config.yaml
model: "image super-resolution model"
loss: "l1"
isotropic: true
width: 128
momentum: 0.95
warmup_steps: 1840
Rows from block 6 of a small image super-resolution model, named by matrix and row number. Rows with one number belong to one neuron. Each number is 128 + 32 x the weight over its row's rms, rounded and kept within 0 to 255. All counts start at 0.
After each neuron's rows are labels from the 100 images, of 14976, where the neuron reaches its largest size: "strongest on" is what is common among them; "peak at" is the part of the image that holds the peak. Only what is clearly more common there than usual is listed. The data: microscope photos of single blood and bone marrow cells. In brackets: how many of the 100, against the usual share in percent.
# gate: MLP gate (model.blocks.6.mlp.gate.weight, 336x128), inputs 0-127
# fc1: MLP up (model.blocks.6.mlp.fc1.weight, 336x128), inputs 0-127
# fc2: MLP down (model.blocks.6.mlp.fc2.weight, 128x336, transposed), outputs 0-127

gate.298 [139 143 149 169 177 172  64 110 123 160 134 114  87 124  72  93  96 100  87 135  65 165 151 108 122  81  99 160 117 148  88 167 205 147  91 108  75 119 133 138  88  77  86 161 115  83 122 115 101 168 151 122 165 179 139 135 163 100  70 125 116 180 112 145 189 105 119 129 127  97 133 163  81 110 187 124 120 117 140 103 169 129  99 163 173  96 112 124  95 153 164 174 150 112 149 139 132 133 186 119 100 123 143  97 130 126 184 152 139 175  83  92 117 101 136  64 113 188 117 134 157 129 164  97 128 186  93 139]
fc1.298 [158 134 111 188 134 128 145  81 185 161 106 106 138 106 121 127  89 139 146 171 106  97  86 100 113  39 164 138 102 192 128 178 133 155  86 126 119 150  92 128 104  60  82 172 115 121 110 125 152 130  91 184 152 147 157 130 174 105 141 107 142 139  67  97 155 143 112  89 120 160 105 120 160 136 134 150  83 169 101  85 170 108 100 157 164 174 150 207  84 135  84 151 163 103 142 173 118 100  69 155 152 158 158 117 101 142 105 156 175 119 107 111 149 121 194 120 150 136 128 102 119  73 101 127 179 100  73 115]
fc2.298 [112 117 145 150  85  89 132  93 125 123  43 119 131 136  92 106 172 122 115 102 134  89 109  81  91  67 172 115 106 123  83 161 102 133 128  87 149 123 118 126 114 118 121 104 101 140 119 147 147 139  76  96 182  97  88  48 124  70 120 137 111 137  64 140  72 127 105 134 107 124 146 127 111 125 164 144 194  91 169  94 123 118 110 164 161 132 157 138 125 181 139  97 168 186 159  85 127 140 115 127 160 127 142 111 154 118 117 114 203  48 140  97 159  72 105  89  91 148 119 194  85 131 157 205 128 131 118 161]
strongest on: smear: peripheral blood (97 vs 16.2); cell type: eosinophil (25 vs 4.2)
peak at: bottom centre (61 vs 10.7)

gate.299 [122 121 123 134 150 130  85 109 140  92 120  80  76 126 142 170 105 176 166 115 225 138 126 141  82 153  96  49 172  96 145 123 149  92 157  88 123 144 182  95 112 155 157 133  98 125 166 123 179 121  90 139 144 143 114 144 122  80 103  93 126 111 171 117  90 145 106 179 138  84 137 118 157 151 194 140 140 140 134 151  76 100 114 167  98 126  89 113 133 129 152 124 122 101 148 113 120 128  79  75 103 104 111 127 170 135 168 120 131 159 106  85  57 168 105 141 141 121 163 169  66  98 171 149 201 184  84 181]
fc1.299 [166 159 119 173 108 123 123 108 134  75 133 133 195  62 115 150 140 120 124 188 125 116 162 180 159  13 117 140 159 118 101 103 117 113 102 127  47 149 118 145 167 103 118 181 147 138 127 152 133 119 118 122 120 181 148 106 136  99 163  87 133 157  71 150 120 103 122 104 127 161 112 184  99  98 134 151  82 171 131 150 119 150 146 145 151 124 148  82 111 140 120 120 140  97  93 118 119  81 131 174 109 139 197 151  90  92  52 138 129 108 176 111 191  96 117 138 186 106 139 111 180 147 103 192 107  90 119 100]
fc2.299 [132 140 114 103 126 139 120 111 129 171  73 139 147  97 110 158 107 138 154  54  73 126 126 129 120 137 147 119 176 143  92 187 114 103  61 136 108 142 133 117 108 122  64 105 123 133  99 146 117 162 144  84 105 166 209  82 106 170 114  69  80 143  99 126 162 146  83 125  83 158 136 155 172 163 130 135 112 155 121 156 116  90  80 156 141 225  85 144 133 137 152 190 200 146  92 119  52 117 113 173  88 187 151 157 105 153 158 123 149 111 127 124 115 126 156  93 120  77 122 103  83 132 126  95 147 151 120 166]
strongest on: smear: peripheral blood (50 vs 16.2)
peak at: top centre (29 vs 10.7)

gate.143 [ 92 128 145 127  77  83  84 105  92 153 150 111 146 154 129 144 106 120 104 160 118 121  52 169 167  71 139 116 142 179 106 137 116 101 108  93 116 173  83 196 174 104 153  73 112 154 117 105 145 119 143  66 163 175 134 120 187 108 130 123 109  79 180 147 163 162 102 156 132 139 113 133 182 129 159 113 140  59 103 145 121 119 167 105 147 120 180  99 176 110  79 103 157 110 110 165  95  98 120 127 145 157 141 196  96 101 139 177 136 149 101  97 137 135  72  82  94 130 143 117 171 135 197 115 173 192 137 104]
fc1.143 [105 154 148  94  78 117  82 101  92 192 141 164 121 119 137 133  79 145  94 146  79 161 126 157 132 208 173 101 169 146 112 129 111 114 107 142 173  80 116 232 206 184 105  93 144 180  96 145 147 120 134 104 182  81  97 115 103 125 118 161  91 107 163 137 153 160 155 167 137 185  55 120 120 149 139 120 159  83 127 131 107 101 112 138 123 139 106  91 161 134 107 129  76 113 108 166 144 116 163 121 132 162  53 153 128 113 127 119 134  81 177 120 105  73 111 143  80 114 170 155  94 123 149 133 117 120 127 101]
fc2.143 [154 153 123 121 122 131 192 105 129 152 161 160 137 168 133 149 176 106 169 137 145 141 117 115 163 174 136  66 163 168 176 164 140 178 127 169 177 129 122 140 103 137  78 180 114 125  57 128 140 128 130 114  98  90 161 156 101 176 133  86 160 146 137 146 116  86 169 138 103 130 152 111  83 104 101  75  85  85 161 149 165 109 120 136 130 166 119 120  62 112  71 141 146 137  68 132  90 156 116 141 124  97 108 173  91 148 164 117  72  21 134 105  72 113 112 138 139 128 208 111 133 131 163 140 138 122 140 187]
strongest on: smear: peripheral blood (74 vs 16.2); cell type: segmented neutrophil (41 vs 20)
peak at: bottom centre (36 vs 10.7)

gate.92 [132 183 148 157 154 165 142 170 115 151 132 187 118  90 126 146 122 117 131 127 135 150 139  36 123 130 158 125  98 137 121 110 134 114 142  84 100 133 167 160 140 203  72 140  98 109 171 129 148  82 139  95  97 107  82  93 104 154  95 147 170  85  83 112 134 105  42 102 103 134 173  71 130  86 124 101 169  76 136 144 158 158 144 101 197 123 133 222 150 140  63 125 117  93 138 143  95  54 141 139 146 160 158  94 141 128 161  95 105 139 138 156 118 170 134 148 117 150 102  66 133 143 102 152 140 145 157 157]
fc1.92 [160 185  65 116 124 148 170 154 128 199 126 200 142 114 111 125 135 116 148 190 110 130 105  56 141 114 182 129 138 133 156 103 124 103 152 149  96 108 169 116 128 213  89 123 128  90 184 104 138  70 116 138 130 107 105 121 127 169 136 141 181 124  58 120 132  95  53  96  95 158 176  90 116  60  96 144 130  98 155 126 165 113 159 120 141 169 124 176 122 122  74 105 144  63 202  77 100 106 118 147 177 119 150 101 173 155 148 130 123 127 110 133 141 137 114 160  82 131 119 132 124 128  97 120 113  86 153 128]
fc2.92 [148 186 145  93 124 107 136 117  58 105 114 143 130  96 132  87 163 159 154  96 110 106 132  54 110 129 118 121 127 110 141 149 132 179 147 159 155 158  80 133 141 126  58  88  77  74 124 157 157 117 202 145 142 116  95  94  88  96 149 161 132  24 163 169 118 148 156 160  94 102 121 171  84  87 117  81 125 112 148 111 143 169 153  61 114 137  67 128 137 105 109  82 157 155 129  89 160 138 169  71 139  94 120  52 119 121 131 132 130 111 175 106 166 113 117 149 101 152 125 130 122  96 106 108 160 105 186 145]
strongest on: smear: peripheral blood (47 vs 16.2)
peak at: bottom left (28 vs 11.8)

gate.163 [ 95 130 129 132 115  35  94  68 176 164 108 143 117 125  81 155 228 125 118 151 126 109 134 137 158 107 115 100 121 126 148 125 134 120  74 118 158 152 126 143 130  94 137  91 139 125 191 150 162 147 127 140 100  99 228 118 122  95 142 114 172 107 121 132 145 138 150 103 150 126 104 143 172 144 173 164 124 137  94 150 149  42 115 165 127 138 216 126  89 218 103 139 123  83 158  94  93 175 106 116 154 130 119 103 168 128 151  73 127 123 137  70 133  80 112  95 127 120 172 113 141 120 103  97 166 120 125  91]
fc1.163 [187 123 185  88  82 183 138 112 172 178 100  90 133  81 110 133 123  55 148  69 169 143  91 174 144 119 137 116  85 136 145 104 130 140 110 105 141 105 119  74 138 177 105 125 131 156 162 121 133 127 116 108 184  78 120 149 151 122  98 133 105 156 155 114 152 111 177 117 137 146 139 158 141 138 181 146 132  99 143 139  72 120  90 156 146 105 141  57 126 129 211 103 126 110 101 117 107 133 118 112 140 116 112 105 138 138 157 135 168 146 183 119 120 107 175  83  51  77  95 114 105 112 161 116 140 143 250 146]
fc2.163 [131 124 124 108 105 163 121 136  36 145  99 141 132 135 107 121  98 198 117 126  91 140 111 145 186  93 126 156 156 136 124 165 164 121 146 155 117 103 122  88  90 115  94 149  76  96 180 163 145 174 119  96 108 136 146 121 179  96  59  82 141 135  75  95 110  90 168  60 121 134 101 169 143 122 128 102  98 143 119 153 122  76  98 150 134  82 112 135 112 145 138 110 133 153 200 169 189 130 205 111  73 142 168  90 175 131  93 111  72 113  95  90 158  94  92 162 135 130 169 112 101  83 145  93 122 178 101 139]
strongest on: smear: peripheral blood (99 vs 16.2)
peak at: bottom centre (32 vs 10.7)

gate.128 [173 129 152  96 182 162 147 125 129 155 110 134 136 144 122 166 136 138 138 116 144 124 100 158 113 156 160 128 141 155 130 203 155 135 134 130 133 159 122 104  88 146 125 136 112  93 145 107 120 139 131 103 110 170 127 155 108 130  83 108 151 145 141 142  82  99  81 161 129  96 177  35 103 185 163 118 119 135 157 132 111 115 122 160 129  25  98 109 188 108 179 128 180 135 144  83  99 126 101 148 120  92 207  99 116 111 147 192 132 115 133 123 167 127  77 126  44 117 141  17 163 141 137 112 107 113  68 136]
fc1.128 [121 131 128 145  73  31 157 125 156  85 142 154  94  86 154 134 115 178 107 147 148 126 163  91 148  74 105 144 173 141 158  77  93 170  98 130 113 108  83 118 181 157 176  80 163 159 114 185 126 117 134 124 131 126 132 151 202  80 177 139 107  93 113 167 131 151 143 118 113 160 100 164 117  72  99 121 117 131 100  95 134 115 108 140 107 167 172 133 108 147  82 105 108 129  70 137 116 136 161 116 189 162  90 142 122  80  66  97 188 160 167 149 107 137 136 101 167  97 115 161 116  84 160 164 148 105 193 100]
fc2.128 [114 135 126 165  97  56 125 165 156  97 138 108 149 127 172 163  91 101  69  49 106 118 151 102 164 166 158 145 141 153 147 236 134 113 129 191 186 175 107 159 117 162 159 101 151 151 157 164 118 125 130 141 134 111  93  96 141 138 126 152  88 115 136  93 136 165 151  73 146 137 117 165 193 177 111 100 135 117 150 142 166  87 166 124 183 140  84 132 177 137 116 136 150 119 123 123  45 147 126 136 146 125  73 126 107  98 124 111 136 128 104 129  76 107 108 154 171 168 158 125 188 113 145 127 167 143 154  58]
strongest on: smear: peripheral blood (85 vs 16.2); cell type: platelet (28 vs 1.1)
peak at: bottom right (36 vs 11.8)

gate.245 [100 168 165  90 201  93  94 134 114  93 136 139  62 129 109 149  95 145 152 139 156 155  88 160 123 102  92  80 155 168 164 181  83 111 166 104 154 149 168 109  87 103  59 123 103 179 139 164 138 150 121 149  86 118 105 177 192 163 113 184 121 134 155 140 154 144  64 129 105 157 143  93 109 160 113 124 112 153 148 119 142 137 140 117 184 119 130 103 117 108 120 103  95 110  70 178 138  57  69 114 110 126 131 149 136 188 127 129 144 139  69 131 114  82 137 158 122 116 189 144 134  82  62 193 126 103 123 137]
fc1.245 [ 99  94 141 165 133  78 147 234 135 115 109 115 155 115 146 149 111 138 146  88 134  77 139 172 164 109 169 149 162 134 146 141  88 158 124 142  61 113 135 172  80  99 150 108 162  71  99 113 135 116  57  99 157  91 178 140 104 142 109 136 103 106 142 153  47 169  95 196  84 104  89 188 105 162 132 151 129 105 107  93 123 131 138 119  94 145 211 139 141 104 103 200 137 111 122 156 123 144 143 124 112 136 119  94 132  90 119 156 117 175 109 142 120 108 117 135 132 178 178 141  82 147 124 146 161 152  88  63]
fc2.245 [116 106 106 101  62 120 157 127 159  78  89 140  99 105 104 100  90 137  94 141 106 131 154 124 162 115  91  61 131 170  54 158 138 168  73 128 115 162 185 125 100 132 147 124 131 182 134 156 144 108  97  95 106  99 131 154 112  38  71 149 105 152  83 149 158 105 140 129 125 114 113 161 134 132 163  66 171 169 156 132  99 103 159 160  67  81 174  54  94 179  95 136 103 145 172 103 134 102 105 154 150 116  98 119  94 184 153 106 111 118  93 142 119 119 142 144  95  93 163 111 195 161 126 171 122 101 100 130]
strongest on: cell type: segmented neutrophil (42 vs 20)
peak at: top centre (29 vs 10.7)

gate.62 [ 72 152 101 103  96 112 144  95 217 173 128 189 106 173 160 130 132 140 126 168 109   0 137 136  90 131  97 108 152 183 100 118 154 137  96 112 150 120 143 161 135 111 153 150 109 110 167 100  40 121 123 115 151 108 117 117 166 163  77 119 142 146 123 160 194  99 163 128 182  70 173 148 145 109 133 152 152 108 101 172 118 167 169 123 145 177 126 140 136 144 114 102 132 101 123  87 112 104 143 158 121 130 143 118 132 133 174 160 131 116  33  87 136 127 131  97 118 163 107 146 131 128 133 167 119 128 165  85]
fc1.62 [191 100 142 138 179 162  94 178  60  86 115  94 126  98  73 144 109 123 122  94 159 254 113 132 169 156 163 128 102  73 163 154  93 142 164 161 150 148  95 106 138 169 115 114 130 132 107 168 233 163 120 120  95 155 150 143  87 104 146 143  95 114 120 118  46 160  93 111 118 170  95 110  85 138 121 102 108 144 128  79 118 125 119 127 123  98 126 122  73 122 163 162 142 146 115 159 140 168 119 101 124 133 103 152 134 124  98 102 124 128 228 138 131 112 135 168 147 109 144 116 101 129 111  87 143 119 127 160]
fc2.62 [148 103  82 162 134 145 138  88 161 133 145 165 100 140 122 112 112 157 174 142 135 147 151 137  94 134 158 137 103 170 154 109 212 170 141  73 148 131 124 145 133 179 134 146 131 252 133  92 125 134 178 106 126 157 100  84 118 174 205 153 173 105 150 103 167 103 109 143  96 144 153  65 108 136  95 150 157 101 178 159 143 145 113 116 113 152 133  72 173 105 138  97  97 183  75 153 173  95 155 161 160 129 180 120 138  84 153 144  89 173 124 173 128 150 112 151 140  67 136 115 166 179 106 129 126 110 121 146]
strongest on: smear: peripheral blood (70 vs 16.2)
peak at: bottom left (53 vs 11.8); bottom right (35 vs 11.8)