A small image super-resolution model, trained from scratch.
Model: 1.65M parameters, 32-pixel images, arch convnext, norm layernorm, activation reglu, patch size [1, 1], layers 12, width 128.
Training: 9200 steps, batches of 64.
Data: 97085 training examples, 6.1 epochs.
Rows from block 3 of a small image super-resolution model, named by matrix and row number. Rows with one number belong to one neuron. Each number is 500 + 40 x the weight over its row's rms, rounded and kept within 0 to 999. All counts start at 0. Numbers have three digits each.
After each neuron's rows are labels from the 100 images, of 14976, where the neuron reaches its largest size: "strongest on" is what is common among them. Only what is clearly more common there than usual is listed. The data: microscope photos of single blood and bone marrow cells.
# gate: MLP gate (model.blocks.3.mlp.gate.weight, 336x128), inputs 64-127
# fc1: MLP up (model.blocks.3.mlp.fc1.weight, 336x128), inputs 64-127
# fc2: MLP down (model.blocks.3.mlp.fc2.weight, 128x336, transposed), outputs 64-127

gate.320:452449461462539555514492484517533559477468459500544482524490501549485508509579524562475495481462543458491476474530607466532461503539447529443528548528457547533529540497474512515517509536493532
fc1.320:541530550506523547561508498548544477524457369535556480490476496520495500464567509502464462443482471479444529424475428516530479579508473523517566518513468501534511427474517504485566499506519547
fc2.320:536487479503518556531518528504482427498449600477524480511435468513465555547516541582551489506568512517429638559519435510516526544505466469512510492539486521481568522491491434499489500539535577
strongest on: cell type: segmented neutrophil

gate.238:474560437540502493573522472508450505486491504514547472475501517453448470508463518525560479459494505467401517476571529420505463459472504497511564430512574463394512548522412492468543543464463537
fc1.238:509500509544487513505522496527480443564539533510512374520506476449457470554502557470559505470490537488499451505555515478484545476401496464527502506503500486408528478493477484540446492535506451
fc2.238:505439461517513515524482473495514465552541468565554488476480478504432457506462563463501484543435554539480449446489481494483478446496498529571513526546484508489618515497467514511475517502523499
strongest on: cell type: artefact

gate.324:503506542591472474477514539470461507484514468517484477584517448560568463491453506543515405538518453486426562499509489528469537529475460462491420528520486555475462439484507460511511434497551490
fc1.324:461486509509474507524543479436494501585513417575589531519469464473512491511508482503526508586493504552532502481480515471431523547529504445475491505538527492439533483450550454532449552495513494
fc2.324:483591516546475484580580451570490499501522499482548470556522425506492440488462536530450418595522556517464511445525477549512537438522501539463485451399505549577504521497581492486486537533485577
strongest on: cell type: eosinophil

gate.111:534505543496483491449556530444436438459514480486473473515540544521559567575505549481522500472523516456483511493534485538547478513451390494546497507512541551494508518509499517499469477497483546
fc1.111:532500522495455475437562475467456454483529518442508494505489568520513575575479480509556518462509529491488541480569456546554427468474395511539515497535510570496481549509441533499467475499492534
fc2.111:487461478544472532519530531521480445477474480515479476471521444411501515475506499483466452489534695509523495485513551537479513468441466491460437513530559492443494490525535482474453566520516505
strongest on: cell type: artefact

gate.18:572506458513487446426468453513510546483541408550496472466509434502537500549556475554543516559488531507497548483482495494539486439499510480475524501469484473457520562568465509533505477494501490
fc1.18:467466592504560543525469511483464452509506631477544528544475470522472461468463513475466535483496482466547468599452543530498490533484538509517478502545475513533486474414548493504456491527443481
fc2.18:529531512456502497543492521457480498464480520484434502492508537480466532452543441569529433456469752512459492523570503439512493409545486524493490463496504534519477568475527516562529454435463443
strongest on: cell type: lymphocyte

gate.297:563431510461453427512513523520398530469478495493455508447580525538429425514559550498510552452518533518540495532499532551520514469416538477516514510496423434538514462500447577485508535554537547
fc1.297:536451531445451449539501510583418502476515511485489508476579552500484456539531488532508510478536496587521519533474548556539488514466514464486532502527470496452490462538452562513515501539450501
fc2.297:465523514525434534525547468479503514415482505543514531538527480500528502442542509518550426433482438515528490496449561508461468501492470493535602469459508463543502515541501414585488485430488526
strongest on: smear: peripheral blood

gate.139:481457508477531473430537518481464533466469461464477495502505537459523529482530507509544498471485515453495524472445522558520486524437352465528516510533502515536530557523488522526519518508450565
fc1.139:512533479569425534551466487559538454507504516524562472483529480508500473498510492512476482519498460511503490520520534465404555500571604550450445472489489488480468439492545491466496528479553476
fc2.139:553548468422501560458467517531533462520509489499460486475470544554503498570497555536454480511454395481475467500618530481472522518482516510480460488395453472574486552563488546440464461563475489
strongest on: cell type: erythroblast

gate.287:468461471508566536481505471479463531520441506466499572458521502457523547498530420461483486520470476460480501474529425537494473495444483528536555525450481454450471444543478517487506517538438513
fc1.287:506505455546469468457496551550499472529525486451469437505509487519524480510525555548568476516478494431520458493526566547490539480557447477504469527579585478566503480510448557540443520502499484
fc2.287:477530510531507464542476455501479497508489488497575437528664528529577553529499527464497480562566495458497487493514536492500491485487524516523507506459473529507542495538513391494451489526507523
strongest on: cell type: artefact

gate.186:483546515440409493543529463425484535545558471548377509496487472554464510474457484431494513431480487530510513469563507449476519413494560425545518515470508508490492503541533477461450485572475502
fc1.186:429561481481498513477474510506457489504568468475539521523561486525550520535450510555543433488490498502479522581523466519521511484545499529461492430527484473510575540471467524509572429486431504
fc2.186:499529542438544521511452535538460484487467460466510426493575565478537508419414468481553504412586427479452527482490496446509494477601517444496565500512514458470532479544498485514497576460458487
strongest on: cell type: lymphocyte

gate.331:508442529494532532459515492470493499509478481432518519471516459484593509477561458574561486459489508481461521435490506527574479519511439482572474530527518485520540514468460563516455472451490555
fc1.331:492483470514467449533497503543505489479538495566466485469508547528453516521464529456465478540498458492525467523476520490389550504505562524388495464508500503482495472541491459447530534542536427
fc2.331:545546515474512474486522522526501477488521460527487545482477487486460485477481491500437502472508165470477459472564523520471474520492544484535488502471500512518490526527487498533538477562455518
strongest on: cell type: erythroblast

gate.194:507490495517467470506465483418420455493432525592537536560507488550547457489445544412470470538538477502524460515469535483512600459494448524515506548469498500520478520565567567510484473513527442
fc1.194:513482618515408465509468549526539424456494469474492514524520462552496466455468524513495493516470464493516502509499496518447586431464510515475422529431412548529514500459506506508453472520540549
fc2.194:502503570411480497468579533488490428509504533497491488526504524501581436470429448542519442502506621434509479499459512530410486486522521487475480490446460486540448488495438487571494486474523500
strongest on: cell type: artefact

gate.302:431485481533575501553483447530465491499480467562585519495428453494485496506480478497529517466533516437542550548494576580513498495565491441458509480489527452429561486485478406522573480562462591
fc1.302:492523476566483463476513541408449538552496519458525576501543533523437545480499455511479513416557464570449544457593477429478500446529534567490527507520528458461475466478484604510451538583522456
fc2.302:475468505514450505528564510496522501516507487399456557467448530502535514507481548540577447452427522471451479466525463519498514481430479465509544498492501485512519491474501494514463563534537422
strongest on: cell type: lymphocyte

gate.273:439583502435476479568420517511488524495406471472451481463459602527535457494488507486508500421559487480509552503522500444515491491430446523538484531528538506510518354474524503546462519526556467
fc1.273:439469552497442589493485549520483512502471549472478511432472473524557541486538547520519501512571477472499366541481522569494560534458459521552561523510511461466470464507464475490496466476527401
fc2.273:522453507426548458502511530468491450460472469528462551545431497476454448496424562441510537532541550571491556481533569423432522466516468490502579496513545460558477481476502524483493463499458534
strongest on: cell type: artefact

gate.253:430474564474467487553464516517521587546445470432517485534441479521497447501445494506459469479541483499519363581458528537462473563449474436454502536537490469485555519543532468529540463485534511
fc1.253:541501457577395454547473569477448556608504437504446490527437483492498405496486526489529451499520519478514518529500510460501410523483470522506508531493473477449502487543484500476509587585515509
fc2.253:512524520480529470491410501524440541545460498447536527531479564528558492481531469507455542477494567488564471556482528486572501545487508436495408506571552456469534464548431516476561381483569460
strongest on: cell type: erythroblast

gate.99:460557440493461534506479595515495520564531527460517480539529508519497490507498454544568487447513462380481496526547525450525430532494486417403519479513559521473485489540464511563533500528528552
fc1.99:483552478490455536508485559513507576527558547453504445550543532553496466488461476521544502477531472427476499478529520439533405518499472417420505485510588535468523506514479514567562488514517544
fc2.99:529507511532520565501503582525502509538508524509463457510496494433514540508507513501516516417476365477464545490446572482535436545494608524502505507504515513443517512486462516446564552479484454
strongest on: cell type: lymphocyte

gate.254:540503430511487540544515520487507456482520501478488470511449506541450420470561500570555561512460493549465503483466459526403558489546495507487486571524590484443464495488503530528478425465518491
fc1.254:502484492490530440526498542483471437536453510501553507476514452558501556569522500495438504533507517469557466459496635494534435532512545516561487485514446559461498496531452495526491530473458558
fc2.254:526489480460520556495511518479512415477572487490532543474494506561472523527611526550465498421525649463536499460578499442534477450461474426486499488499520513443475461574498473511512498516508509
strongest on: cell type: lymphocyte

gate.301:472490473456546483518552425513457474524515482378541523545501453459487482467501500525387591440499514473496513483552515513555437455498561501555525575521512462504511491434524543438459485432454505
fc1.301:428487507475546493541472454555477528524487522462433529507552474464477421457498505493473531464487488484432435483482497549528372482480616448531553546501442480465517432508510508520466513502461514
fc2.301:488568477495483471521442480496491482522484514471547490488416467532519458471585502517622500543510645499509450494530500550457537543491423522494548430585472511550507531508524485464534451480507508
strongest on: smear: peripheral blood

gate.174:450524529467461454431569482424494493491557527494501500465515503564474476598507512559512389565515495518542449501532516529467531503493511496440553485503522485363467500441492518508434519514486536
fc1.174:497547559512455463452521486504466542457517555527526488434534506515490473593529524549555354581508508551579493516501530528473551525495565500480454529507490518453471468450471555480414487486470504
fc2.174:454529477413453468539513441373503523419504503498445531483463453480493439476557433534635499631535560552455461464466437444515481481502484482529506500551485456560418500533461503488558493488510506
strongest on: cell type: erythroblast

gate.296:576565462511482482590441525510561479436488534513554527481455468531483481480490512527514469466524519500562474468485556477480540428489490466546537479557509469474486443484489514494565535413551521
fc1.296:476528488442473459500545456471492527522444547519521495525475522525434482444530496496537531457472479558565477496493486501512548545431450526510487583469497468529518427508451579450532518496504483
fc2.296:532420532503524481478483517512503538512497432548516488529520470525555519471482471547522518428457498471487470546555448500528471535545523445489476517507496467516508545480543529453403559476571498
strongest on: cell type: lymphocyte

gate.70:535544511529515475537497522441527500513457498502515449582505493455523510464527477481465592533466531424430502542541509445529419443534536517452490519564450560467496504498504525464531499527524477
fc1.70:524449482466581462400497489496472496485545499525453579492434500512515479544449541557504513501533485587553491516493582496451549520471510468543487490462551491537495505467477548535490509465474530
fc2.70:535434472503482484403475461509469518450498510438478534530560525500529525467436482445447527534484429484511596527470506483478474466433492451441482454509546489516453513526447533566469486495534459
strongest on: cell type: artefact

gate.82:489480518541548503507461454480526520476493561481562518486510461459600496492563492544565509517529532503491542444512517529591439503518445518633548489518511551468480532469482486563527490533517524
fc1.82:479497483499488459520495561532448476512463475530504501459474508560416522509468509495458553485519483506504470568440534510401551506490535434377421491521485524518522472526490482453505517493492458
fc2.82:519528494512457489502483495506487479495484486493482515508510516469526482498511508526502494485523126487483404466509495510490504537494502484579483520492495503500469509495488459473480496491535503
strongest on: cell type: erythroblast

gate.178:502488514416480557503500481611456464538461503473463450474502483564538551486420524468466552452444523450576547547531465494482463619588496522438451495482484480522540510510532488476517593447436550
fc1.178:474546466509547565514478489482473559508538534510548446551502475518476571511468420440446540486457481498486529545542482472519566520554590459467467514489576547467485464544497475474498494486500595
fc2.178:545499442508476509464535526516474531517563522558461507518561460467458482519532501545544546461539597454467504565479551502515488527514485510578504451405488539488515510463472563469470487563436520
strongest on: cell type: erythroblast

gate.34:498534472482508538512496446541418476528488459516493607476455496530548411507452521532532500498590517479500500467462468425496592480498470551476555481432516518578499445503499481534499565510531502
fc1.34:498529526508536406443524510486529426510585435550527608538490578524502422503507525485527510478455522472542488465443504436477550492489499489468640465475552485554450514504525491422497489491502623
fc2.34:488561544502469567471510501516485467505503539484561513487533511539426547482483492590427466431529458440543419489503483492536491531501489489527495499398376441496499423467489494469513461549492495
strongest on: cell type: eosinophil

gate.55:498459463495561530497488491452534484508485530582502449485495421496610551484575563537491498596485444495457557566512509520541442484472478439541428487475545518495476473498544503524515449512476503
fc1.55:532500517495496493536484439527549539487483519525495499582532523452447485519535522462506470502515453588527509512487389447510608497556549549490489566472531507431530553462488458432567553527438481
fc2.55:447549458468447509516514556417476551515486493512521468504504541455402544522483451571561527486416532494533543488511414496529470509493512593483499489449523535434501472522479470484562437515515508
strongest on: cell type: segmented neutrophil

gate.329:448506537483535509535461532543491451503515424471478505410521450559504514426461528489524415497565477487537513550473536476469522510399524554447477530518518514527502513502525435501552523606469514
fc1.329:460495510524514493500510471527529524466499567490506508437470494467454460507529473589501529479538509487463503377510523522533467485466483518482547507565446554520531505521453464496480521510608518
fc2.329:515439466451519498476544529417486449449529546472520474520469484548470509556435417540483477497531562513492570535501434475505569494495499499455584485394436517557474492493547402515454485528547508
strongest on: smear: peripheral blood; cell type: segmented neutrophil